A small contrastive image-text model, trained from scratch.
Training: soap at rate 0.0022, 9300 steps, batches of 256.
Rows from block 5 of the image encoder of a small contrastive image-text model, named by matrix and row number. Rows with one number belong to one channel. Each number is 128 + 24 x the weight over its row's rms, rounded and kept within 0 to 255. All counts start at 0. Numbers have three digits each.
After each channel's rows are labels from the 100 images, of 14848, where the channel reaches its highest value: "colour at peak" is the nearest of a few named colours to the mean colour under the peak. Only what is clearly more common there than usual is listed. The data: regions of photos with short descriptions (Visual Genome).
# convs0: first 3x3 conv (encoder.blocks.5.convs.0.weight, 80x80x3x3, each kernel summed), inputs 0-79
# convs1: second 3x3 conv (encoder.blocks.5.convs.1.weight, 80x80x3x3, transposed, each kernel summed), outputs 0-79

convs0.14:156134156106147119124114093134145157108165117077090147155129127183118114076111100138154087138140146127143083101141110128154113093155136160137102142121109134132109114118118114137143091158152151126162110125099121120169123065110088146129120118
convs1.14:094143146129165116129139163149127121121127103117135124135144095162111111135126137095155146133126123089118124128162149119147167149110149164132129128089129167118174148124156166077129101154133056126100094123134117140156117174134099141112086091
colour at peak: black

convs0.54:105131149147142126040143131114158114098102080109137120139133105146091140134160143141117107119140112106130127104158115124142105154159167162153148137085133114120131112112132058130135174111132101131135116126106167106142147114149123164092104120
convs1.54:148135091176096125066117119131138153102112108120131150116100156103134129140118165140136116116119159129125135098152111119167108125076166129106095090152106115094105142123150136158095166145090094124128150162130090165127114140090154100137127127
colour at peak: black

convs0.10:125162095111149099134134129165118158123150131155114123114166136079129152107145127173106132120094068142119141116097136131127147129129106145128130097123140106103105148117042124150137132132140093097075125148091137115148128102139102107131168153
convs1.10:106137123091149151093164158120152104122071125154118110141140117121132144117113125115123090116130117133103108116174143115100116130096112099143109090107125115099103111159126137108132149090173104107112137137140176204119114099117081107145113151
colour at peak: white; cyan

convs0.51:152126127136114132148134176151108130082164098154104065106113110126132074095109124127115145086145126142152142149091103131165101117118174158087135123140120180095120113104122148115128101142141149147110109144124127135108165146115125074133137122
convs1.51:204147119134099122110150152126103129158114164123119134155118099105127154119104140149119102120160125159135084145141109119131129093084076137145158153160141187120090142123133142098130105097126126139140142145137185154140136162133133132121108159
colour at peak: green

convs0.11:128145125106142146175117120101091111117131086133155118130118115115085114142188078143098134099123106122122094118111130127095143117159134156113185127169160117129100119074137093127149139095171155120123101122144121126094139109152115161105118115
convs1.11:113125095134131131150088171123091142128141112136124126139129102152122123118155093134107170137134145117167110103160148147119127136079125149107143112190118106093125080111153143104082110134177142134111156146114138094133068092153099129113130132
colour at peak: grey

convs0.62:089097141145162121099138140130098145117081129094103156144127149140131141146126134121183182150108091161153134097144125119154118125176153129145146177126172105131092126162132116110135143118123126110141134122061117138110170136163113117104130116
convs1.62:106147139106133146088100102133162089142170106145133090118161134170139103128134097111111146103134142127188116158136143116119084078117151126134115098165141135112093155114114135135104136125135131129132160135121113193108089128120094105129102164
colour at peak: black

convs0.50:078110150132141117148094114141111156111129123164070119107127133148171133123113133140137093153114139128139143119120085120111119104141067087120087115097096118107103116109139117115179135112119135131114118139165194099113151150157127157098142141
convs1.50:105154139156135174108138124121132094071114121127147123114089141108145155127138100109136081192130136129130084129152098118130129108121083114099081148088104123090104101143130144115104133129148175156110119129082107120082129118136138114136145133
colour at peak: orange

convs0.78:115110070121143119116138131153133113137147115121128099164138147141119115128133147103167162078146121110118122074119128133141113134078139169093145126128116162147117143129139146147112102110082083094142145108074121102102119156135187112133143095
convs1.78:121073173166143110117095133133118109148153103160137169130147121137096149152130117100130104140138133148095119110147135075117135113137176144130118109122152108119108171163118112083088121120146110119145141119105153148142120114129110069186102143
colour at peak: black

convs0.68:108120126143108147117131067132107107142108138182154105132145094146103156153155123127148117147098153130134112154139102155118102153094145090147089121098094101173129068107125109086104129132101150115135099147118158095109129098133108131134127165
convs1.68:179098110086171114128138109133094151073129113112129089126145172133106098087133124123116136129154142141159127122114115125092155134195106140114131151114122142113111165130095125157151137139143124069107116086163126139116089140116149141116131147
colour at peak: red