Weights of a small contrastive image-text model: 9300 steps.
Rows from block 2 of the text encoder of a small contrastive image-text model, named by matrix and row number. Rows with one number belong to one neuron. Each number is 500 + 50 x the weight over its row's rms, rounded and kept within 0 to 999. All counts start at 0. Numbers have three digits each.
After each neuron's rows are labels from the 100 texts, of 14848, where the neuron reaches its highest value: "fires on" is the input token at the peak. Only what is clearly more common there than usual is listed. The data: regions of photos with short descriptions (Visual Genome).
# fc1: MLP up (text_encoder.blocks.2.mlp.fc1.weight, 768x128), inputs 0-127
# fc2: MLP down (text_encoder.blocks.2.mlp.fc2.weight, 128x768, transposed), outputs 0-127

fc1.618:589483477485436497542406587442391538532451495529439486559624514516487429519559556520500510546463451469473531488555564521562413565527573471465562511495518455436416483444395477507451589539554517524478525481439444521523530565497529436537519532426512491498537515458458465390568550487472450475486429471466497497498509501547573457448394497515593385487483455539553533557583597520538464545527
fc2.618:521594555452520626443478507489453497464472554485547455485473435501462426506553470505497534477369511573545530493431443554430571425469370488484461591498510567485513457461575514528504491491541492524519435488529478423529474439448488509458514540423443510569481421511471522531493566499499571501471652474534542471451474553514533455472498525600518593530449567515426480486430504459357497549503
fires on: "<end>"; "the"; "in"; "wave"

fc1.513:554514486493516471578593572481570541387435425527553399449552512541471501553528597492464510562537519438525451475577569476525434503547485481470512569476464405373426515490447471477571517499564485515536597467453577506537543544550426437569509494536524511475513561497480598514522471494583442592548503516454478522559547460501504376482519476517505567438597539581516484514481498556462554500454
fc2.513:506449533546536515541488458471471479515497500514498526472402565536450420490514455468440529488501478426494444452350409464590540594562508489594508417551544498520448483464528428503494579434445501566512525501470514456479449585601578584444493421512474473511550529471530439499510480431508521497474596563507537498455510516579511534486526545530413627572492557446481443654507521475467484515466
fires on: "building"; "of"

fc1.7:503503392480539461485509501474501423493440505533530547511487532514533382523576637505479486477527474442379452570467512457503381571519512491523507485500473512559517457541472493485466512440442469561482532482607526437573493560360547509481458501466525449513567520460395606496490479449499614461520495515559538537570548473503462478528555397488528448563568520399569563487529525556472483475561
fc2.7:635501581491552491571485533603492463522422600513491520446407502525431562524470531512505547499513495497475469423502580541474507529542464576554465503495491491547578584391450479449470473485400454557577437554373508529475530453457453425577471464537506513515443402456492504507528497498511439483468445505442469566440526501583530491403544450609501424484478509472557588523428507485474528476479
fires on: "yellow"

fc1.418:475447469557582537493460464531440463456432533512486479446519430562531487463593516413615487464546594404537492465478608506438464491506445498472478496545551504487455495504491495385515501558558545588436549556485467521512443509491548525386445598469512456541488583504515471418502550575512480466577489448518481531453529517415413510478504395511551539580503501501533519377521532434506505536388
fc2.418:536462529436458532549530570505493538560472529542427597552526465470444418429468481479498600435490563454352464526530552531524547546533529437610541573566492381486483568508533463402443514524469413492560485524435512513454501571475526492463401491462454476498538537491468540454434519532508449511531459553429563563512539478470558381463511489508444423547485540516551518515593552478552543440449
fires on: "dog"

fc1.713:569589470439472494519553484519548480578518522469512465537471447521509485505490509441502578493558545484546597480471528510457451484515543556649503523475453591431609475493476501448486569473474493530469502472390537432457559492550484538520510549500487442453562509510497472494363491445506546508642586548527439526414520444464458500453417441404488589464494464474583419572458509456551454450468
fc2.713:425451547562537520483400529492474524447483463529462531486561542539464560482478490582457463494439503514495422480518534492531484411471419417383482497571537399581376493497542530544530393536520519495522496522562488521525415533460498471431520463478494574543506539467535487459640487498547439494362415489494534504582500551518534522559602581564486490510500524497397584458517500551457513523453
fires on: "shirt"

fc1.20:462442568505495491483592520505514562509573452558528454606434451580480499399502540447441499436510502528481471477509553475471524433532442563440494413474500605509504538525441419484484554434473525482619538525541488449510444537469515451489497480496429409412496516431519541506477511572577453516562453557443397479476553422471523402427515461573504405518498501521499477392500625494465505436495
fc2.20:551459409623491551526513447483517418513541499471482559467468471463467475464475553574500432498532463487553466564520450489497461574618423471505520519501452478600459435484523580443549481530556431460460562509502495437517489445497553527491422553432583513525488598592468491514504436463490479507358524527534481440516561522533526498585427635447441530510538429513606466436531512491553489447448
fires on: "zebra"; "mouth"

fc1.530:530443418422487437389464510454426412489568469489506568505430574484406576552592540621580554497517491416561555482455572487520460500454512478480490451562503478530552397461499538407439558434502515532577549549491496462482485516438532457465485448447521394486504469486545533437530532597464493487485446573526521550514501488439451496565509538474493511568567532546469554521542537469571401443533
fc2.530:463436566467554513559529548559576446518483517574436571402442494548463478579532472530614414444502514392454479533563570568441571542500443490526465565508468396494470564478491480564564447482536447565539492467478512565547563543491403442582499460562512499407495488522437483479469435500528512501520439497603565477477543427483414545498536479548435524364497476475512486572528471466528506477484
fires on: "yellow"; "green"

fc1.345:522505476430489482522531467537475409500542438483582485485501479521437504543482539505485516550509452514493472578400443488557493445588599520568553483490483457513526508476425454480351549499469525470418550545477476506555559528411477435548454432537532533472503493500574518490428538533500532486504563519510558552426527531544492606438424467656561538511488425367496414487531548504595457459440
fc2.345:481486478588506592480464554494478593502452480564446541564504489470533461462540501500481521428416525492458538374599591487491480489416483531459463451503480570505461524412531515519595461547525516542527373479429501514451474465532547568505563502435501445574485478446464496489583385501532536493500507519522443464549468511484441430612554530356416514559495511563535554597452473469471546480492
fires on: "zebra"

fc1.729:606573550497446449496414546511535421491502513522409589508460457514536484568509530487510501458448568542403521486613522455545502475501568486499540456455445472528524358457473568533426460573454509501514555432459411515596476481603487500491467598508479497473483597536451458502477583538483495497504417506457536455514528396504464578534484536517428498579505526430538510443517603485513544409516
fc2.729:477479444468532517490471476428551486479540473517479539480493478499391473518459508544452519531495431523528484425388484531469560581457477506529425493503540493524478604520528369445488533439556505544512454587556526572432435561398507551493535441567468538505478441405641521442462471408523428563472532558557445506500456569433484484586554471496576523458452528533471502500575406518568484577473
fires on: "white"

fc1.263:388524458532452533457400542488528547483400527492483507470546556487549481523538460521593496533539485513426359427556504431452587461395430490498531510523531556512451551530553578566573505550566485502499528502523415521407439539590569550380449487461520449534562502441486497464516515492450478443447437511473404482568546493531540507572523501444494504470421391521534531517484478543447496447547
fc2.263:574484572415526413555584512515509487487528451495514479488478440488457549508450508407445436498558549544544616621449429552507453595565568463478480546417486460514568431501416473380440528447438463475549499466535558529542477411503440537586582497519462541468450522559451505508477523475543542545541548488508547558437442463516519477449515469555579471523581570470429527424518498449520536562502
fires on: "white"; "is"

fc1.594:550509605537518577469471486566518476533394490551476388434478534513528490501509554547535516387424544550544539412476513573540526498556510472503564470359581485486458430478526437507513436428534412517539475461535455519455461531529499584505548514505505488524536475482428507467460442530525506462558488508479361499678506541496550563498526498484458429413514518591464525532517478477454484518582
fc2.594:484463493475516402550547476485461532512646470432493588545478516530499524531493438471397485583547449438465500618415483453429494468443486479545418613560427494503530602498442585564517525539454576465491508510541567507538511458509465430505454488482485519482487527514538486472542551492456461574461458445479627547377486460473495458440491494505531600537481532447559444480484483553539477513389
fires on: "black"

fc1.279:578519521417499438480554508559500520445573483530476511557523407503499585575505597494508510486390535471512605457460502477576521563492495504560507506334457516480451446490497440473459520504595496491530466499524492546493594541539449585503528541595440443498457558617330504562544519454522492450484527479499507524517504497540542387445488458450467498514546547476481515452575491534505429455455
fc2.279:455447473619578575461447466489483447538467481499554513462491579515432467400463455492464462565552461506466384481530537539433466496529566462408576512640565500486509602487509513530522497532437518621488543518526550482577526489491573442502440564441555565503548424385587454444449516577478493537453433494475498443496449512502463462429476532552455502465448464531477456577500560536509541519495
fires on: "wearing"

fc1.162:518448457466510433501532481543576575550541539439515448532554461551465422478580436469465465497466528411456468516392552544455514448576512512494469377556523509512491421535526454522515556498491542538428513509470573482431516431469471514514481556460437396384514502456516478494519458638408563499461450456524526437538507509534556482446545450557598538430611435501531520524576497478471534486598
fc2.162:470430541561516504496442491547492465501544440475517537478442542523481504588482464422522621418478482477505491466593516442613532480460488502491474607469440440490567471479615487455496352507525503454600447501455457501550468494518598440459490528548579586573481531560532454418530559441521522528511506515479456522579487561467386484503433484456518465454439544480514507588479516440523435403511
fires on: "yellow"; "jacket"; "coat"

fc1.185:447555396490455511482487441466502517511540516479591512502550480444502537569514512501557557623573411490448450499524492427417458460456495497502533434622476525444438568532488486527487551546564539515457515517458584507462537597421508467500442573475517480526622494566575511463490553523515477434465510553500536475373533413528484525518430489495544486493458417433468351497469523590517526455453
fc2.185:518541521511441513476515610491512552402419442531471505499476468469464459434467516467394392464504618500527494506506516558504458563544601521435511583453477511514550446487504559415540497491493471489532488486506463491485454386511487579481589490530495476503416515462466460503468440476567591561532547559480404521488527559511440460572576518521436543493546530483425632519514538372484531555598
fires on: "tree"

fc1.498:503570448455507444529581421573566469512402439483543479583577478476459489511523505459532505532509445579461605510465489504449542398487542533594495451527518556518440484498447588421461548540475484528464489493472486475512531561520482516525448497599478471533519553426543460541441522469402502427579477583604446472477555439529536499518393523546506641459453436429555438528523505545511440445459
fc2.498:472527579589503559514443582457418554467527564534454512497494520587511547483484535492458466507504576461543451494461494484541417560476533426369468547504492452462572436518471520530546407504482512485507554540464535523462434441518499477522602449381421502499520487564519474437576498530609469575495537461415474491513467544405368518522604512490437435545500538537443620460497477477497532541481
fires on: "."; "black"

fc1.184:524529547555407412425431566524514602518465447478596594480439462505508516578535425452498528497368565593489426425527494438504555578470550518530522514507432516457541441491543580507479549598489446494497486469423590549553513568505528450548475477507478479578530616567447429534470503453563450487562503500520485500501532494474430512450531534465521485524464521517505596445466600526452561467462
fc2.184:469466468439466544521593443461522507515492503518440479601506503499454498502382479548546408544484517470425454536467513494444543508598612530513501496554517489557508433392500434470488453495549462443441521510524559502457493536463516536370558489419543543391535469432468482514505524530545619527464424496537450487651490532634461456491532505559560547501543450519482465593522480439519483502464
fires on: "wearing"

fc1.328:538469428515535449463523513491526424523569500575474502575402550510560477564561470517524495447510557479439459567439544489517477464489489517466542426484502571442498520543434463537519472548502454557468531528562482562471513531546463416471574477522516588511497558459399494493489471576466487552547464537450512520484611486392538527464540502511446412627639487394444580447480637502475524497436
fc2.328:479412490498471471476474533455434475499523468476551455551467463534436449477543467487586525473474536433500499465583529596487497482499521481556533463554450380532479465505472466528610556518567441500560457477478560443544465464596516580566534584587477591492513513496569524559536530436497469459383574411441408556439494522545481479508438536547494518411450565470584452557490580553487397500451
fires on: "white"

fc1.368:498434473411509517442493477453462465499527359498498591464482456425532455445447398467448464478559503511383547447497544503378502481573503529559444523510533582400463510542509518479520557529460493526614433510443560489455545479595628506504491560503533529597499524463511486517469501470448554547546502517507492498496444469485499351444512498464497492537581399459550478526478432445555551483490
fc2.368:492521563465463423510459461555523539570459577431505465530561545560414568491490592454536475501513521566491493490492517466516568470484493539471519539533508449653473519470545546496569435535569512462372493448507445495437501491403449585523434459503410472440525452472569474450479603540501461453466431564455541527499541563441511537609471497518470505430599499468438502490513590559416450483428
fires on: "shirt"

fc1.724:638488469569553495473536542501411509506489447494531561575551563569430569555594610496551509413440437491468438458477523526497417480493535491479526446486521509556398491615545450590498560448464460448555552590486507461471503484539477560399486469450576482454462542536518472516495536438531485521469513480473488591500595477437518419501496542496474461605557470503596445469519527483494514595496
fc2.724:557519480545514477528480606503529514497495387431519467546471467539392484485540576510572488503495447585447474620468553504451472528524549528568553532457557443548490526542513446500423518562432592606487508464461567441422445567499439480423533439404472340439529545533596438531516559496537451459522485514506478522520499471497594446467535550426477496555563499526504464482511481502427532535544
fires on: "<end>"

fc1.395:500561502595528600568479506554513459476520373438463506449502577481539528550527515561540536432549486539536606569412462533514486458455513429486524441526514485420425434447530613443515544491490461458421574489438527514511492549475511461467516443555476428524504530429486428588525513517514496441471474531445504490522499461449466647511515568545546466582499555459563488544454543468396432514598
fc2.395:513482525483503522458522510430404568484470598544492489482444407586423475470488488487417509532456529452529413525570506454517536534518539585489525519472475552516483499575452438611484457593481595456577477508573433505468458526493472513554507576467497527457493513653609538423481469534406429515592463513508416540542572508524421428489524523490482470462429444547437454485519428467505535555456
fires on: "."

fc1.466:521496512484486526482424478522503481504492457572517480536547483460504480433560441569418473505441542536491490492502536465418539424480457576524483502497444561620546491468427472515459545518456534584433538490424499390488694458512388420436559422536452472571489487414484506524478509527495502486438546483474473506538466345588430483488493533533555593498501439446525480500564509581483499526516
fc2.466:537530404506446527427623534590500462407423609506513493523484507558502553585451486458552518512555456556470610514464488488587552468507513556522522448550587467434474553398478491517546538457472469464444434489487532512487450565523554536562435499502502504510529565574531464469481469523452454444614423597490502484465497531413532447496490519531434475484409532519510395485447449487546375516496
fires on: "black"

fc1.282:530496424535475419441535485502470445523529502517438423476459512575459578512546519508438436513517450563456480434527612378474547508416504570415561491540512503410464415457544562488423497512431571601568532504467518464448525499486509541470519465518655565468582534535380552446552501548527527507515515457519511475556561408560491532542538479513549503530489553379509500486501552470540489540463
fc2.282:513451540514469515505482420475500427515430449430496498587504562445454526453424433569480504575536494479480496547554502543439454548496550569548485469501555588545484633478522501471544448546451503462413457437525394558463579444591442505523481572521442526574532557474492523544529491502500528501476478557506518528470544490447515467386633505561514389547510487498430503488373495386460503475557
fires on: "shirt"

fc1.485:528495460502426419523575521473506497414451506440471483488471422478566422457523533458507550511498500465570485560462478609493567486449515442459536511487559585558457469509485423565392478537564466447572460526425422499553561513472568566565425491504442462430474470519510471479478416434568556529556513525576502576513608526570499511472538561560505526464541470436487598548504487399555477410421
fc2.485:518486574526577608455464497452425469548528517556481509499543585522449600522516504580531469454476526580446449408516527491520450488568462478552488461479428441438498454501534568523619532431456537597393525458508566539473463557485484415428539561521533504524506539439449504480580574555426463484435476458451489429543340506463492472531531426472478505488513493548509435461477520576537538568542
fires on: "wearing"

fc1.411:501519465585481548540521436513569432496424544535425523520479529458552559642522575479550543532456485423521566585471533409456532579522571496446463557545523483519522417512524471543404523572474407507486515645427491474505483464474513478518493502489598491561565571531524512429492523490482541391577391442507474521588531583479547487482554549522506509488489433463469527456483561487416514460492
fc2.411:517532486494531526382541504510438457475587493544498488423425495469528499521484507455514490470542558459533565465566468576392494506515410535539537508540401512470643436465451541535533480478568437535572539525553510532461433533472530458452520541423534436567415521500467420518493506479464488509437465508553449490460548605557457501601368537448513472446523567583502518414564455544520538541418
fires on: "lines"; "train"; "line"; "platform"

fc1.37:478582484465523478542529435576562486417459482513485464435512557599542526480606482448503472363442424465476439499457559450504599462554477510461468527516519394517412397567494494573408459544471505534562474541448560463520496502436505574530507569480510504414533523449535549458510516444438559497576552484534446464456482566491473538482595609484596507535491572507474515490455526510586449477534
fc2.37:485480482577503432427520416507467531476566441511413521588526464552387482505528486543507510519447460589473507508515454491508450503406499539506539538440597511499519523636489466504484447471508418499473558421635527534465504478565529401543549481519487550552560522470493526422440391454522485565472553641534493509458417460469534464492561534431478489491530477552579441436522482559462453434459
fires on: "<end>"; "elephant"; "with"

fc1.383:447512547516484498540459538478456510443470466514557502552472514577509481594507558424432599453430526498492406484453450538490485580490511463503538548548488573478539539448471517520556566502478442478443575537609529420493463409496596553521513481515560577571538616556370459379513498436411518452511496530483512553498475428536549435569427490524530457536424538397483498488532481506438530448503
fc2.383:431514513500558532511610564512485453484520597511446420543554583534500459472475484523380546499597513502509508523482520554476471483532488446584502585420453492498513622481553575512568534376399582518519514508483524500530472539357467469441504432560406465441414464411474503532471445514560459460550564467456419448481534503465536530542455472604547513508523456490471518553519487463466493533513
fires on: "covered"

fc1.672:467487534487565377514508493419485463485449536482537514449407469562531442466534477509485511509462412499529480511455512592554545463452604623447594490437527416556444489491483377445433458520492465489597573490469449466503505511446526499532526507479494501540553517490493416483458492586439383490535477511443576548565552504499457623497564458617526494466415481500499431561548455544476515528474
fc2.672:601494474534462582454502544545505504439528505557451555502564508492571479490446474525503446437480514477418509528475568441450434534548502393614459444471531590411519565454498600562541569384496514519397427452479499594426497517455473577499540482431483429495587484446459466423538492477488553521513473533466490539489453575469463508557543479481491589496546484544561530584472516555520436453405
fires on: "wearing"

fc1.435:559584499530476443457493472442509509538494569440492555482481495563565481514514455515452456562496504537480521439589461480524526548480465480433505478474507511447522394491523556475454469555463602474493621420617460516470540492531495443470544487511522433369521556566458565543495523547507575413582500535510501478574567476544375504436431567484557441455458492465632522421560501477480534407520
fc2.435:495439417448543455495459501544463581523548450481481433546563480567420569523432478498481508537485546543486468580519468510389568610523503520566509492430477418558521578533477462479526537457448448421558481516471551499472432613416559585478475549495498602471545476499542435448478523459521422585466543531536462424552500508472596443557543482491425468476515565564434536524486420400478531529461
fires on: "tree"; "with"

fc1.536:587573490553431534506622384541542436544485467431513427561517534544470457468468563526613487563435471521458581549482454535492523495483543472538460481539495512505444503402504537477503488506588511483462498479489482409436435590474510526481440526555487522378482547455608573482512439470426491541524464521497519538489543512485569589514427497557407512416395486381533531520548462536495488466488
fc2.536:422490548522527497528430565458402610452539542640435571465493530495575516561500427513419526460502514416510385481500538455499449541486536486506576552458467524458567481612424524576473446523437452525514512531460479574556479416539414502507572464472512457556500515475438515544570556524536471496462492474525449446465515505529377458491574518478562587526586513558427484488455526425521509540517
fires on: "wearing"

fc1.731:426430475531398498577467472441480427544545482466525453499511536619474543502583472426499498414406467540453455474487483487518508517574499476462556486606566457495464431569482552606549442439533529504445556453532572448517532497463500497460434536513594474400558500427458555462473479504540579571528506437536474493545564519525515497530554650550610525494531457493477464554517430562477525494536
fc2.731:565485546545475548491414456465555541501546440497487447531525494515483457533463538489524532530492464479546480445477506512527378553458476546531462466472477482464575604568458463476464487424466524320603536495456522578570490537621604462619495547584541496506548528564525510419481422448439503515493555506533536502389549417441524504462531532535513527516529496470506537563496537493510526395420
fires on: "building"; "sky"; "tree"

fc1.711:529537531413535486550467438514549429497446462484549419516478453488511481499543502467481513501585505509588463575426492632426474407602487468430460508490546549542516419478493424520426458455466547435459424525488454453499519553399517501487482459459593544422528407500626487446442422490528584514555556558538486523581527526556514579456472436570496466496479518559400496539512474520546555488488
fc2.711:484529534518548504480507536479393564548552466484401553535520545488539532511520507565480522496382547501482512426513465461527567562465492530616485516526378499586478478474506569528521520480549524496502505443396554544474490426612481490405512490572495431568449589457402505583561521465511437522441502389467539463497470515435495438526569571372475494532511400443547506468462457544520487497467
fires on: "shirt"

fc1.79:503509409489489486471578515576437505490453479578482491474551611458564442486535515519537518513540571495442440482499551547449434555460535471496529478483446489382494456463489547471494532645540471577429536477511573438413463511517537451500574546482560483498507581562508429418520523603536521454574638471446444438515492551500460468562532548481597591503485520482433509470501523552386522527495
fc2.79:503390557424530486499477516450528537479462444568520524445561515505461531464443402441570481506539442427404543564534404521560519558501572480520492480572568434621473491484594484410504527555434540516467507465563502552528513517470474534527527501475542521544450336466544547480475464553483509522546440385454514475462487572502553467529550385559465540440503441537532542495493479522565468430569
fires on: "dog"

fc1.156:518482470555461563484439490493506490516530433529469493497500545427453448448449521482477518540492482512515425512443458573427533493538456488454486468612557543437486536501606488528521487465512522476549478529558524515449529577454529420470433473499543588437428536495661644387491405462482543654455445463523468536453407532502578478456514435534476466448457506446460567521506476548557554515505
fc2.156:502504599418545401540505483501466588477535475486446450499444491475517494585566468494487504470484466492523567491539517492504493560427566519542493541430400529601554467498429562562514473525546428465433439457461465498526466384557457600489509373557544443502568425409422458583463545529529483435503532516499552435496634560518502493541489502486540550507611506514443425466490538492491487572500
fires on: "building"; "line"; "sky"

fc1.524:519494555463566455490501470421456507583578483528517493493451494482497508428566457556515526567409495476450391390604504473487541542501516616499467524551463528548479573506502459588440547551595554532527543537484507469431592483503496481431486555474474526509553451473548562506465439509491452578440485491391536529504542414559524402439473446473500526415425450480456589506543426591530526481429
fc2.524:520568473471383545474502530571555497404466526447524442528574525457544498535452511430525503466629507528491608589429515505437494462532492425581515496485532520452538483457522560372580445489423462428429471485520500562549488475558522588485477406503519486462484516474440477467481585479475561404541501546532506521472498562447521540557540550527491479503581527476539354528489578446522412528495
fires on: "<end>"

fc1.172:492416500547420494554533479485491624453477469503550504551491523485516450527559528522457446475444495564501466402492491543514402537515526576513546491586533522532557453517458583522518507471407448573485501525471452512438518533493532492520544498470546347419560557465515517456485524446428518534496472454453595557577546392430541504445383534508493317413538505518524514464545477498458494508503
fc2.172:433565519524515566562391454456464521500507519524416468488456474560498535525399510477506460561473498609543496548545446511495602454536458489488517597498460562519484501445549533350519546549462511541446508433597446408511520432500484487504460429527475473496528443468512453474566461543506486414436604430469510503457515515481550524486525553520542546566423523397458623538443498446466478463604
fires on: "."

fc1.479:549497514600426591523445437533440537511470513559526483427553510473467434456508429482461556461499542501486370498512558447412481499552524484523503471456516475510508520479535468495544523509481390547484439458499569453436621569549505484508574492390400499547518501480567580452444503513544414412492553505595458501482503452407509442504554565463552456492480379461457462475519497402531480479588
fc2.479:434440550442411395482502513536488475467472442464446536528479517542515498530377531591492380544531561521473525495462515520542507492483475472449465545511567574548423550413501462605541409459557507454480538488499502495471433451398474483460472492500575477436558455492476438448601442453526545520446468547419599614519522522538519519580559498611475559486593577514514540494536512511484447504472
fires on: "dog"

fc1.115:554425496533544565515503461574455475515488471495458460551479465528414531572485560479559503522548482483490481550492441543531566559557487436557453399472627440482531532441414553480596482460432413450492462426519623518492505468614535479560447482461471573536550496547524472430403518472461493397556525521616449518500531460485566494478460521431602474521460452536536500523435476446480534549562
fc2.115:421499510475464432522442498435552544537565491511503545452524470533529438445499469516466523448443512498477492459502515387467419478420516519416517530517400598562444493548512472517436505550558599526532600582489461500480501545374494555476611470533518413450482484501471548509636502455557501559402538445435550535509501542513436524563577528570472546511544579455498536519584519544444471424482
fires on: "building"; "tree"

fc1.701:506454518470512481583497461530384378448592458510539544537526537502386449512423531445491451529542480490474423609516428444532519430475530497488492526562476442483560488493445555483516523517346583506390521495523551484579498552475472396553466501542535514521545511484574513502528537462478407442514544523524522574372497535417477516470535515607551488485460504468530393481497484462513480499559
fc2.701:467480469515498544471509558389546575576398509502381490488448489564582448493486494494493556468407519484524581386580559509498485579479491515478489422524545564510468522481479405575477434475602479508552462503456457477468464462459517508505502498461525473485490420472424472496493424512561602546521521513528482470536553578607453503597540496441434494517466484533541587622567580495416532467506
fires on: "shirt"

fc1.181:525450433542408565554495485629482581370498476509535527530556481470522482536481557496409558518470465552542536482553497516535470397424519420401509481526539553531420475470432485515427512499443490524502489452475564501535642574520520458542537508569477439611553508460607523461494481577459435495568572563605467528492509518531523456552491510548499553447476469409499460567464504527505486480452
fc2.181:476598555537500352470593516428477479523494509531416437439409514558475517550538508528419392509505466477493482494431551496431478532462544584535499549525480522500561495485495538629569501511489550525484527561529501433537362528466469410555435505557513534464463470463507396515517524536576525527481477516491422479534483482421513522478584529512449486472404591584570494511508496476501460596569
fires on: "."

fc1.226:465568529472423519553333462524518531511487460544610435495481533489523526477578429441496450609446472437518466570440463568473433560420560501511555505472587472542542529465543405481532487486501516447460547450382520395464514603396548538476539463517480434487498551492631477560522484454529514455549513503489437524472572486533547510509571488474463442582452521480527434504495520540471489513463
fc2.226:471449563522500479440600583438494528486524578479461517471580482551578545517389475547544583485455500565489558536591541393536562490497490491489492530504437565483423541495567582556508469542527496460449407464574477559559448496526518475414506445480563583498463439481331498441514440438510539601461445516410546536545474471494461459485449490462511495435532511523505566479504453466480465523589
fires on: "dog"; "in"

fc1.193:646492459476488523528559412495459470496592382561536500507495400520524440493449496528433520546444464470473576481547496517473501468511611451480487442474486494460490451525477474540443538457469530538510463490510531479478629538600536437503569533548504488541558522497527557521425390559486556538562648494597528554464480524514511431486442413550513516498492459400454478452486416495574559487470
fc2.193:374525523532451415504476477529498545524489567516406483536511574459545531482535525435498505501451488500473492475486530471461492475473469613557555536554481586482517554486542612554621435537538539468409495513465529464474443513438467533476448477514487472475449476459516426466520547499529510441450383598530511494504519537438513480572520546478409549452498607550574422595474627523452388481451
fires on: "zebra"

fc1.454:562526482565403485473434410523545411514563532507467510591511515510470514588468492456456519497489561573516438552480579490470567500530419493426585544457494548476459500500498517437494608537486441555575482556474482505420518463422485512516498477478489606377534492440513477459524437543463531490611478583487542517601509601525447412437517475458525521549488567492574503560475525620474557511465
fc2.454:502482476464526497543517558544462419500531463489434499423493383457477495551431522476524413523448455544422549529599573435498341439528526556536500484492594464487517572489531564472485439475564575426500485454476522571458549534531448475420509482549445477532529494530549507551499559472490409476490582536525372517402543436499525545580563566530486477470569426523499572439411492517548520484513
fires on: "white"; "front"

fc1.517:464421491491482410557624498496543444420581491547496524529459632444527413569570517492465559436514552505467469478430457465509511486523523470432533455475484522449547579516451443479556533485463451527502547493581501540524441548466477499473525471530455519514495516521450466473514524571503555626541508497500510525554568509343453511498485509486461400587588466446412542493517635571452569503487
fc2.517:545454481578543459428563594465562539577470464532495425583514434534413506440566450480556503457463458447527481535591454539478444526537469465504518471603447434516522456521490493502638552550527462494428571468468529513601501446538499566485549508543470528445565526528491490544528479460459449427416500521507431424426489539570537432520532528455488411440460580484587523537521501540556386476441
fires on: "white"

fc1.526:536520400523446504461508535456543447478524512459445433520505495496530448459516577423515394404505521529469417540515460462492468455512483513494575512564530456503419387470442563552431477516366513545517452561475513384573531490473599572456429524515456497550562571564442474467517514600434547523572504471551562559549517450449481484530491461494502528504534459475524540390468620473573470498546
fc2.526:553518618530554482541451425547551546560482495485467534481476439537485595493425465581515499525480474513492524547529464544466509571522513475423462447508453551530549476421637434509584532490467502500438428491483418544532580537402457521509438519446540527516472420479555495562565511532474419517437491543457512478500562553468488494482605466505604405517480505551630546583457432449526423499554
fires on: "shirt"

fc1.58:422536398519479578453534579490468540398510486379485514567466519525482457550492423492476522489537472513455496588471480575529469593523562420585586512609518452533527542506476587422480492475492395490429512507445497499511517414496561441550386449425479517498513473447518488565532494530532531445517540502467505475470514547503467591491532550568501458557632460488494480483439582393472550475484
fc2.58:491458566465421551557467494417464517535431494537518503451596455496469586435440581539498463441507586535518461416595532465517554503462467490458430459397468511536349447486557420574542496557530555543576494483503509495490486563386522451495586548500497516516487511614458590497608507443438483449539499525521465561560535479504471481587567478439486529485492456489462487501512437422483540483558
fires on: "tree"; "."

fc1.734:432440554364430530485375479508481392559474475490487491477469508433465539574525548487424453495460538514523481501472410531546536523506452594535499454530525537456564531464481433503561485467465559374520425540475524459422527547543474492518502456572513500509453506508616506417584510475449533500470498508403528539468464580507472488537435407514441514491517620496557466459543524591496527518380
fc2.734:612522503570618375478500486487542605526547545488573558508464492517523387436462406479515561507471421520469508487485533486463435578465508463530552526433470498595531452488480544491389533545547380606511527512512466483530544480473471580491496476534567447475522461371377516593477513503487489496456542517547446463458499486470539570498524539525481558484474468495451471565474459536487434522588
fires on: "yellow"; "train"